Weights of a small encoder-decoder audio transcriber.
Model: 10.4M parameters, encoder arch crnn, encoder depths [1, 1, 1], encoder widths [192, 288, 432], encoder rnn gru, decoder layers 6, decoder norm rmsnorm.
Training: muon at rate 0.002, 2500 steps.
Data: trained on read English sentences (LibriTTS-R), 15625 training examples.
Rows from block 2 of the audio encoder of a small encoder-decoder audio transcriber, named by matrix and row number. Each number is 200 + 40 x the weight over its row's rms, rounded and kept within 0 to 999. All counts start at 0.
After each channel's rows are labels from the 100 clips, of 14976, where the channel reaches its highest value: "top examples" is what is common among them. Only what is clearly more common there than usual is listed. The data: read English sentences (LibriTTS-R).
# conv: width-5 conv (encoder.blocks.2.conv.weight, 432x288x5, each kernel summed), inputs 0-71

conv.143,149,151,248,159,269,178,229,144,190,277,228,201,214,235,180,252,202,221,187,145,166,211,127,166,123,150,139,225,148,176,167,173,211,174,227,181,188,150,179,174,141,152,203,182,259,228,306,260,206,202,172,205,164,216,121,224,164,186,200,221,126,223,178,245,265,206,216,209,192,225,190,149
top examples: the word "was"

conv.11,127,171,238,221,184,146,96,217,147,182,91,182,183,176,255,206,275,182,268,174,166,205,224,238,239,179,181,166,168,198,249,220,196,175,188,190,272,225,205,226,188,189,169,226,125,183,210,244,154,168,184,258,169,237,206,244,240,178,148,192,189,177,143,150,215,224,134,153,180,242,293,205
top examples: the word "and"

conv.167,110,216,239,231,198,181,248,196,241,163,256,220,123,185,198,105,244,164,146,112,171,271,250,211,259,151,232,190,209,263,173,241,158,241,236,142,161,228,211,167,190,162,155,144,168,139,201,265,191,152,233,280,198,192,202,226,206,233,205,167,207,184,146,205,175,164,260,103,229,186,230,189
top examples: the word "be"

conv.311,231,232,203,180,249,198,222,170,265,182,219,161,236,217,193,243,251,169,222,147,174,252,227,143,211,214,216,255,177,247,246,252,242,211,218,143,182,107,210,269,265,218,155,203,163,212,205,185,297,269,189,180,249,233,230,154,206,203,276,311,253,228,190,198,260,231,127,194,227,181,218,175
top examples: the word "his"

conv.110,198,205,220,196,255,186,185,121,185,137,212,244,237,236,175,215,274,200,211,193,168,210,198,233,109,214,205,204,109,290,130,133,171,249,244,178,186,242,171,211,194,194,191,235,213,200,261,167,168,269,208,192,237,271,200,156,200,216,124,199,160,167,190,155,214,231,232,184,244,179,208,215
top examples: the word "not"

conv.388,195,180,143,214,167,206,281,133,225,159,126,252,201,158,202,274,174,222,186,214,168,194,249,180,214,160,197,193,191,144,217,155,133,264,264,158,218,182,256,155,154,191,156,146,232,137,132,186,162,169,131,219,168,255,215,189,184,200,178,219,118,221,222,192,229,145,229,205,217,193,208,194
top examples: the word "the"

conv.213,278,222,233,199,223,228,237,237,185,245,206,194,214,196,225,195,293,293,303,152,189,250,189,176,183,254,156,211,196,225,237,163,219,148,255,103,192,243,174,265,169,189,161,165,225,164,141,128,204,260,248,138,268,134,201,270,190,226,266,130,272,161,207,118,254,232,72,195,174,145,226,151
top examples: voice: female; the word "that"

conv.270,224,264,288,184,201,180,198,193,223,165,213,185,261,212,238,262,236,119,191,159,210,188,150,120,178,188,153,240,214,190,202,227,211,177,186,165,238,294,192,199,144,139,160,188,244,251,141,232,188,158,225,209,203,205,231,201,219,240,238,293,222,199,234,223,125,126,242,129,203,142,272,283
top examples: the word "that"

conv.16,226,199,254,177,194,181,186,289,236,144,240,208,215,225,232,157,285,217,250,209,104,193,177,225,175,232,209,272,205,315,199,180,205,212,214,177,176,211,204,252,164,211,207,233,122,180,162,185,175,306,196,165,196,163,154,208,166,255,181,170,226,124,194,178,147,183,200,211,188,211,213,163
top examples: the word "this"

conv.75,207,198,242,250,219,241,198,267,162,193,183,227,151,188,231,171,126,204,184,239,231,158,201,171,221,191,167,165,223,185,166,113,187,170,201,259,219,167,186,188,156,150,252,194,176,133,228,171,171,167,158,187,205,224,171,156,150,224,213,213,194,198,219,165,190,205,154,247,199,210,216,135
top examples: the word "be"

conv.62,247,247,243,193,223,156,120,225,232,208,219,286,236,190,194,229,248,186,196,102,201,220,204,230,185,187,234,236,210,170,178,185,206,199,239,165,196,197,141,168,235,163,260,203,257,123,239,172,155,202,212,230,265,183,201,196,265,183,305,251,227,206,244,264,136,212,224,154,136,260,199,171
top examples: voice: female

conv.306,143,305,285,206,169,150,142,167,201,228,164,282,143,189,234,146,188,239,185,219,190,181,139,201,145,244,164,241,234,201,174,129,210,201,225,234,144,187,207,210,215,171,218,257,173,222,269,205,225,236,203,235,241,138,182,239,150,206,194,230,141,152,210,200,187,204,109,125,130,229,170,232
top examples: the word "not"

conv.54,113,181,206,222,248,154,199,230,155,219,192,219,169,150,204,239,181,201,193,158,218,230,169,176,216,236,247,242,230,227,177,209,226,210,234,217,222,163,187,223,243,210,201,204,171,221,270,148,186,221,212,93,208,209,145,119,189,190,252,180,220,209,224,194,215,268,215,174,185,203,215,151
top examples: the word "was"

conv.347,167,195,175,165,220,183,186,265,242,171,243,258,228,229,202,251,212,187,245,220,263,180,221,236,310,180,162,177,158,219,173,241,191,183,250,166,165,175,229,108,183,219,234,187,216,151,159,166,210,214,236,210,206,222,217,204,177,127,177,189,188,205,152,186,122,187,107,194,249,199,159,239
top examples: the word "you"

conv.260,223,193,159,289,154,160,201,248,138,285,137,216,230,183,128,233,247,163,187,197,189,209,217,195,118,263,216,214,132,263,284,225,305,172,205,179,214,184,161,151,203,178,163,241,170,157,240,200,188,117,212,164,200,226,156,198,111,197,171,187,178,220,259,292,198,200,130,237,141,246,213,189
top examples: the word "for"

conv.152,240,234,212,202,186,253,189,227,254,250,183,246,216,254,161,201,210,211,181,201,206,153,247,168,192,200,296,217,224,252,219,129,271,160,208,271,206,134,217,209,137,221,122,217,177,195,166,234,201,179,227,198,230,189,113,241,114,138,220,178,146,208,227,190,231,183,197,177,161,103,234,167
top examples: the word "i"

conv.314,229,173,243,277,230,177,229,162,199,220,251,139,198,202,269,239,188,120,283,208,191,175,150,195,158,114,192,212,172,137,137,262,226,172,203,286,142,250,156,244,199,217,205,210,198,209,111,162,185,196,198,224,178,222,286,151,230,215,186,185,254,189,220,226,184,165,241,236,166,146,184,179
top examples: the word "was"; the word "it"

conv.188,186,249,206,219,207,187,190,189,221,236,272,200,174,213,275,180,196,250,190,220,227,233,240,189,140,239,246,237,215,222,243,226,231,198,226,173,301,178,185,240,138,201,165,192,203,220,213,191,191,143,131,212,226,213,210,190,118,206,181,153,184,223,251,189,172,233,193,145,202,226,180,209
top examples: the word "for"

conv.23,223,166,191,220,148,199,133,250,200,175,151,275,305,227,223,236,161,195,121,183,247,214,203,227,221,228,213,191,193,176,208,189,222,219,187,186,116,268,193,157,232,163,192,220,189,231,171,134,185,284,152,199,178,172,253,289,215,153,210,189,249,169,184,118,167,214,163,174,228,256,216,200
top examples: voice: female

conv.371,178,241,223,179,217,269,192,255,154,219,265,236,113,146,184,193,174,182,154,168,123,190,227,227,276,195,157,230,177,176,131,244,155,293,232,226,284,202,136,186,161,248,149,188,288,157,148,177,201,163,179,232,199,193,248,186,186,129,155,226,199,170,199,117,96,209,266,186,259,129,226,203
top examples: the word "she"

conv.5,193,231,275,199,217,189,201,213,213,259,182,200,193,213,194,186,232,193,248,179,211,172,203,169,175,192,288,159,157,235,167,191,209,145,187,238,186,188,245,133,215,207,214,176,186,198,287,152,183,274,103,178,202,206,192,224,251,153,220,225,165,187,247,158,208,253,280,131,189,242,158,203
top examples: the word "was"

conv.116,192,188,154,126,232,189,248,193,199,259,264,148,245,167,182,191,228,128,176,186,211,266,184,201,269,164,213,184,178,255,177,139,203,255,218,189,167,196,255,198,160,225,160,250,119,176,167,219,150,235,107,182,239,235,169,230,146,297,197,234,167,202,237,94,231,239,256,181,196,170,132,262
top examples: voice: female