From a checkpoint of a small encoder-decoder audio transcriber.
Model: 10.4M parameters, log mel input, encoder arch crnn, encoder norm batchnorm, encoder activation relu, encoder depths [1, 1, 1], encoder widths [192, 288, 432], decoder activation gelu.
Training: muon at rate 0.002, 2500 steps.
Data: trained on read English sentences (LibriTTS-R), 15625 training examples, 10.2 epochs.
Rows from block 2 of the audio encoder of a small encoder-decoder audio transcriber, named by matrix and row number. Each number is 500 + 25 x the weight over its row's rms, rounded and kept within 0 to 999. All counts start at 0. Numbers have three digits each.
After each channel's rows are labels from the 100 clips, of 14976, where the channel reaches its highest value: "responds to" is what is common among them. Only what is clearly more common there than usual is listed. The data: read English sentences (LibriTTS-R).
# conv: width-5 conv (encoder.blocks.2.conv.weight, 432x288x5, each kernel summed), inputs 144-215

conv.16:499503531506524486512500519497474479484477535477487461510509482496488529530519507528514508509486469503490512542510492491544467493461497506479513517521479520480465471520475502497505514532519498498467486521506511498537
responds to: the word "this"

conv.260:514506511516478529524475520502482531507514534454475431501510492514433557509483529498487505547466511508472497505533497517487533526471477487492524472507528518481476498473518517494507483521519485494564543474502502489485
responds to: the word "for"

conv.4:508487513526475450467509481507499491501471548497496559491534517495502501529482488501533494489556509451463528498538448533499520505526466472496512471532537441442530510471550477504530506470545503502501483457496478465553
responds to: voice: female

conv.179:468525494487499485494506501499495507521506476490490462497497528490502498494541484489514517555464500530510521515435487457516515501507505490471527507522511537570516558509509450495528508488487489493507527516496525521476
responds to: voice: female

conv.133:498534499526521522490484540478505494530517512510485450463513503508512533518512532532508496495493510500479515500468494516493501545479495535516527516485443556516522503518460508455535505509502499544490486486522534505519
responds to: voice: female

conv.163:489490532468473524494483489527491478480494478520465478537459486515529543470442514538512503484492470512546495524502560535498509482470474541461491492477483512524540498531477525528496499511482481538493476480484497509509
responds to: voice: female; the word "had"

conv.311:484511487482467479503467492516467509459501480481487536465519472505532505488495508539482503469447496511521503540468518522525472565530525465496465483544505497512497503553528455493488521498474471518507478468461498487545
responds to: the word "his"

conv.200:558490523507472492476508467512492512487487483504523531500500481486509536498483499473534559517480480509453528487515477512550491522506514541498504487486498525509534475492549504523524515477494473532509515455524495510477
responds to: voice: female

conv.315:505554523473485495499487505506523473497510550515471486529485489488468492496495522515480483454502546491494524522501498542512540534491514512459500485498435499445514480461456519473501558520520520505521521469483485517500
responds to: voice: female; the word "was"

conv.44:471435498530476493441561473531466502493485495500517491478534524455501484536488470497479515505516480548498523515563484515498458520468486490541509508487494490489505451483538502470497501504528500469477546516529511512484
responds to: voice: female

conv.306:493485472504562573525465520472513518525494491502481526510545496524559495488487449508477532484500497518501539492506500537476494484462527512531438498508487490528500506477480470539526490461484491494496523471437488487530
responds to: the word "not"

conv.270:466495477492490515489499527516476493530532571481491506514454513542436523545515495524477533516538501486446520539459509490457488509451514493473517486497523526563507504514526543515502486514541508500469492505491505496494
responds to: the word "that"

conv.314:514515492475496474521522487487477520515461479527454490477517468492489468536487535538524514489468468493512485487505493584515519514514524465459452494539512456540510508544465493517555469521512511487444475528506504468510
responds to: the word "was"; the word "it"

conv.5:513513483540463504469490531516459534481512502525485514466452474487491481474572488504530489453514520496495515463520527528470558512533458500478523529465484508497501497485501491544504498458512515535486498488488464497511
responds to: the word "was"

conv.395:444490487502507507489535481483511498490484483501467495469532484488529500515496499472555478485548475443500508457519483511503509542512522481479502512497513526484488509454494486476523491486519511525521469510493497479530
responds to: voice: female

conv.75:485509541502478524520491488528451505503496483489486520498549421479553500475514516514494501526492525527460489488539499518459495524543499521507459511470541506517492453446524483515489509531518475495487486500493532479535
responds to: the word "be"

conv.181:529514500531467529487486517511484458497497505500481519505513473488479483522479515497525495469465493521533483516539477489464509524442459479521493485474507512470515532537531519515472493471491508533496471491500510468509
responds to: voice: female

conv.213:498479477535511488491523487495481484511523504505526527492512500481505505514525507527485511519488530489516522489518528519503459538495444529501523520510488521524490472511505483492482476527542469541450502521498521555467
responds to: voice: female; the word "that"

conv.188:497448531449499483496501499508498496505511506451519527469486496476515489510545498475522514473510514445523469509524487477503501518477498470505502527528506454505514550489507491491536504495454519482560493490502513532508
responds to: the word "for"

conv.54:487509487497445489490485478495520486541538531476530492485497485513513507490514495541535489517475553543423508522504509556529494510480520547538503514505457474532532524504533474504505494471509536519491489451542517509509
responds to: the word "was"

conv.319:451443517509490484475536507526541464492509525502500452510490540488475523516480483504493513467480530530477506477496524542504508485484470472509487477483494513486542519551526463515441510508457570496478519543517462494483
responds to: voice: female; the word "i"

conv.167:506519546524497482476457467541538509498506527503526498527491508498517491474504483486481528535503503483472516492517506542536449524528504501525503511474499480530491512520455526526549500487461466492523512509482489501497
responds to: the word "be"

conv.347:490507514468544516528510494506488501486466498490496492441428452481489522519528474470454501501465474503505506517461505489505506478514571520449510449528499512514511470465540492481475505521473498513556505498491500445485
responds to: the word "you"

conv.11:489493489495456528488502489482532486507493515522496479528512504495494515498455508516464488519461480453471513460499503528503511529517489472497498524503492530505476478473515517495466488473526479489493514477470446507503
responds to: the word "and"

conv.161:471464491517465476481512520523499504515521497509488516500516498555468487515476543455520548504492502496503458566516503482494500523432475482523518520487461507473524526510498515538526484522542522492476505502471509472494
responds to: voice: female

conv.428:515470486509548516492508502473497512505482468480506450494523500480531495503503518481515464515491512541465491494479522503544473508472518476490495511509459485504492511508528474495474506485454462511492445536559490497519
responds to: voice: female

conv.225:462448490458510522493476513518500483499514500524554461470509520519543511516469504526478486522526500500509537459506482459475490513483488538514495520516511459493476483513458477497458541510466478510494508540525524514497
responds to: voice: female

conv.371:529487499501525495483532503494501499495505481539502483500471478524454508494475445521542558505513507537502509490475487510521472528519482493505500497475469480482489479490506501481480545497485491433485521488564494505495
responds to: the word "she"

conv.152:507447476512510478481497464511532500491475506468522472493516474496474498483495550499513439510527494438466517481500453509486556471504481498502523537480514451477486516485511481531494530445555480495514465503501457497495
responds to: the word "i"

conv.110:506513523457535538511450502537487480508485527466533494497492501517508512490522477462466534496524512507546535514501543509469529492502461489510522460490485508495486461531478501498551550466474493498513465491541486485520
responds to: the word "not"

conv.143:417464455454509455467489460485482528505488494477514530502511489521488522482524527531496532475482534477515467520449527502505506474508498467460452481510513486507483542486493462502505521469548525505458469485475503489527
responds to: the word "was"

conv.296:499458507531510490462554514496510501527495478493513496512479513512493490501474518502531533501489493528499465525505471516505555494536464533474450496501528475501507506482490520493518468488491528493438512479490466481489
responds to: voice: female; the word "was"

conv.388:516522520492505443482484511475533470484517505517499449448528493456498467499505554493474563496479495503476520556502412487526452485517494479491518515492539509490507461477488499539506481522462482484522509509495483510496
responds to: the word "the"