Weights of a small encoder-decoder audio transcriber.
Model: 10.4M parameters, encoder arch crnn, encoder widths [192, 288, 432], decoder width 320, decoder layers 6, decoder norm rmsnorm.
Data: trained on read English sentences (LibriTTS-R), 15625 training examples, 10.2 epochs.
Rows from block 4 of the audio encoder, named by matrix and row number. Each number is 500 + 50 x the weight over its row's rms, rounded and kept within 0 to 999. All counts start at 0. Numbers have three digits each. After the name is the row's rms in percent of the matrix's.
# weight_ih_l0: GRU input weights (gates r, z, n stacked) (encoder.rnn.1.rnn.weight_ih_l0, 768x256), inputs 172-255
weight_ih_l0.687 092:510545574461514460464508552540460448525566478539476436596525497583498559488486400573483499557469475541514448488484530459459594518403603415533448583423470450442504492474436467545506544474511542522508484590464518482452439548473613529442573475497524478449
weight_ih_l0.688 087:506534481487622549440497478433493528467466500402560537484460457428491514440473495617493520590521527525521487483462528481445502511484501417388461512487443538478527499436611451542437446537536524446459505459495563466487543549498454455525541476476561526418
weight_ih_l0.689 095:479452471488544489503548500492563509441472419406568508616442613497504470471556440393529512489429479505475485396506463499457478507514562492569425532507439508465470490534444529551510570499589445444488542448441510470446547515478478454467454528470551483514
weight_ih_l0.690 092:494486491456465455595463534576569473555555403541425416442489484478555480543462511441504501545562425586529517444477576513525496458491467509503593519528441510538455438545471462500511526468444571444442440495516549496494466482494488451595527596479476493570
weight_ih_l0.691 093:457537433449457553539472541519567558461463442492512448489556474535483500430537418576519484589414443507589424491563547472506490492506560467457509464404404539555474500496528555551489409425502477421552369498453488545482437482488588563506429496591493533471
weight_ih_l0.692 091:567542466493504522518487459444500538580597447446549542550433488509561463527541409571439506492470486438588464582504460483506500552465467462548547537490566441558574540426574534474511551521562533561395516521553458539457451467476518424415547479524562549536
weight_ih_l0.693 091:513441471467516409476508428518410576585558434506522472429502450503367415474542403453523451458570449525453413453559469574444565542430425534561565560504545556512496580560509478432482468540442507475538557501510460558501527471441570432453605551528446553522
weight_ih_l0.694 101:583543467582455493438429514412573372448463512466607439451459499445535524500465501487438552481552527456569501514527522417501491504553541563550529537595541596598458577415379449452457524512555527567575460458474418505561562606509559452569495514519456484466
weight_ih_l0.695 088:490484509461441520509526491530504548504515540474446545553451546533500466587444479539531419590470513445527603444497423547525479424515495453546425548557441531440409548427496511552468513440501545560453479431458472435494494495544494464561541472556599427498
weight_ih_l0.696 098:425531493621512587594478441460535448519472548514467499483550474419535533601484509514426515575463521508539616461418481548432471489643538534449548418548463485495520437450527550574464460498445512485537547510537461531465563464511403520460575496489494475586
weight_ih_l0.697 087:548502581502485471537467508404401577495463529516511541580419529566401462502483524452492582482571564474440514439575534502478518546534600524532487436516402431468530499487563557447444521475524504568442499541464551450478527541450548577470538469464519521510
weight_ih_l0.698 085:575592480540523529498466558592479531588535504549556456552546539523578515532445509507476623515560404565474447484494523455419508509424537430451438563446551487479563493574542482490545458467422531428558513540449496478523424536607571422416462488430464598399
weight_ih_l0.699 094:465530541484468430410384497518480480609421445428441454511526505517543451404531475479520510551435568429454484504476478519456513509532486557587443490516468508495467514482423497481551569557370480438485522532490475512441577449471490522518580472561544467605
weight_ih_l0.700 088:541541537492543549517496472558469410532540559502530475512521554433409441524550476457563498479475479435519488541447459544469604539511453493567470569490510417576524457511477482481525502462527436556559529489470586553523408509531514447431508476410494466548
weight_ih_l0.701 093:490450460471498449448527508506506556471527529517569499474519485514496455495478520561542470466470486594388440545440469512572458578557490524548585445508511539413494562519605558437477481531507390573418480466467551535504478412537547505474428462525401527466
weight_ih_l0.702 092:504446427380503553542559530507508505596481501501591549483488473592550525545581478419578578460530575478449472481563550437520491483535528547429421468478547482535526494435508417441550486482601534477483454489552461486487507454586459515533493462576549509566
weight_ih_l0.703 092:576548507505495449507553554531477516533437506537497543518495526568426498545479512539519562571495471466497502565514498408508489618383546539507535464493556483511408528377531517506483469518479442471477497548566521603549567570485410434446560461470480513540
weight_ih_l0.704 089:471587478515500494519484520479561555506490476525458435487581465452422513516488536542528463551511628542508573556416568529502475479461539538477486502536544463531560567535418503533502473458525572551461466544425457598560495524445504473439602538461571576541
weight_ih_l0.705 093:603557398570495391516540492550478473430515483510488545498554565557456508463449452539440511520622536541424512491526451483577521567512582552515499415416540416523438456491464511557533519427473453480498525530508396465461454420504545474514488473526557536468
weight_ih_l0.706 092:503566507448485434488521499438490498532513554518515542603544476515515478535400554496440500492436497452489450472475417486461508593416504523447505530507572512473476400457470550432602556604518507447555527523561534487599496458415497522475447506475442530587
weight_ih_l0.707 096:585560474497464442482566404431501478531503491482447569486402530431419466578385568523516497525531572488577453550508532571536380461477545557559475515433487464425439520500549545496514462501482439484546430514475407402547519510507460496551574434445444487445
weight_ih_l0.708 096:540507514432540425494546443449535551530473575538523489453495479606357517562503518499498510513506509533525427450498504441526575488435381486555479571448488481549501469531507518544513521490540438511542538424451510533474500450513508429521564499442501450443
weight_ih_l0.709 091:480511447417583454434560384527524561475489562496516503505501452502510430418462453499441513619549539554459539602488525505535520510555534520555483478513394530449515532413554571542515407512554518524460534513440487562503455520552517556501513486473451561446
weight_ih_l0.710 093:498545522449546456609470504433514477439563537522520494480408451477582438498531470525538528439504488596397485459604583547508500516571557512563479538485483502576481451481543583460484388459448585468539553536630451458533536508511533514568504443492517576411
weight_ih_l0.711 087:473551482525448434448432522576456508466434447479431521528583639524550475570527601516477525518525525529477474544451542505471498506511512416463480454533453475535459487485536442442524558468565495473489428437558477559467508491485518526565493574530488523530
weight_ih_l0.712 092:614449559538448543467524485480500491460517468416602581557442452486536477539521496497585523562442506586449502431562425429551457458446546482502564551589518579455494527481475530529425384439456518499500501592559550439476469400581454547522492500511557492454
weight_ih_l0.713 085:443422495561600429413483480423564507475544453485514538524543499551435447476548450516544562535477470509433515567529549409585464430522543456521441471434502483493501558534468583526519523592540442458483441545548506543432591410408379584412462473453468545585
weight_ih_l0.714 087:491505473465485473574463545452506458540415480510528461416508522543453497476524563493430454509533560497463492498510454577578436532442435586515522621500487385487447461480525549421442424586458535527504609355507508436512460524634468469412521488536437540566
weight_ih_l0.715 095:524588548566429544469531558409625525501486518432478378484478547601543516543466514495458514518531521523486411481521586461591512534531485519571491547493461445545473539546462557589505516537438491457404544494444418577470536493512544578448572528508437410503
weight_ih_l0.716 092:405514528452468569425513452512474482531504547477549512541489498461496539461597574540516412590536465464583496473491625486502617449477507513481560521510553512486529572464481497565514483543474519508504492444495574575563449523386419577510490512451513453494
weight_ih_l0.717 088:464515517533494463494430447570540539531510569461569609463533556578532527578470548542518476433503561449467520564395529489516575511470471486425467520444449478553485526473526562446477412526432450537616535561536530507616457408554449484577509477430450506550
weight_ih_l0.718 105:525544569588507521527435544515503514486529474440452410571427520406471478531549567512460497442493539389528475471440485558528428533485566578519461476450519574443426575423405523532501548492441531456489537540510445534544437507493512559476442490504561473539
weight_ih_l0.719 091:463570513440459464500528491411517478483506548581474572539552536442452503521573577481428496398499559561566441524447468533469447598476446502489429546453531501578496525550458507521528479492459553542546515528520581438569461562550499390555503445504511531386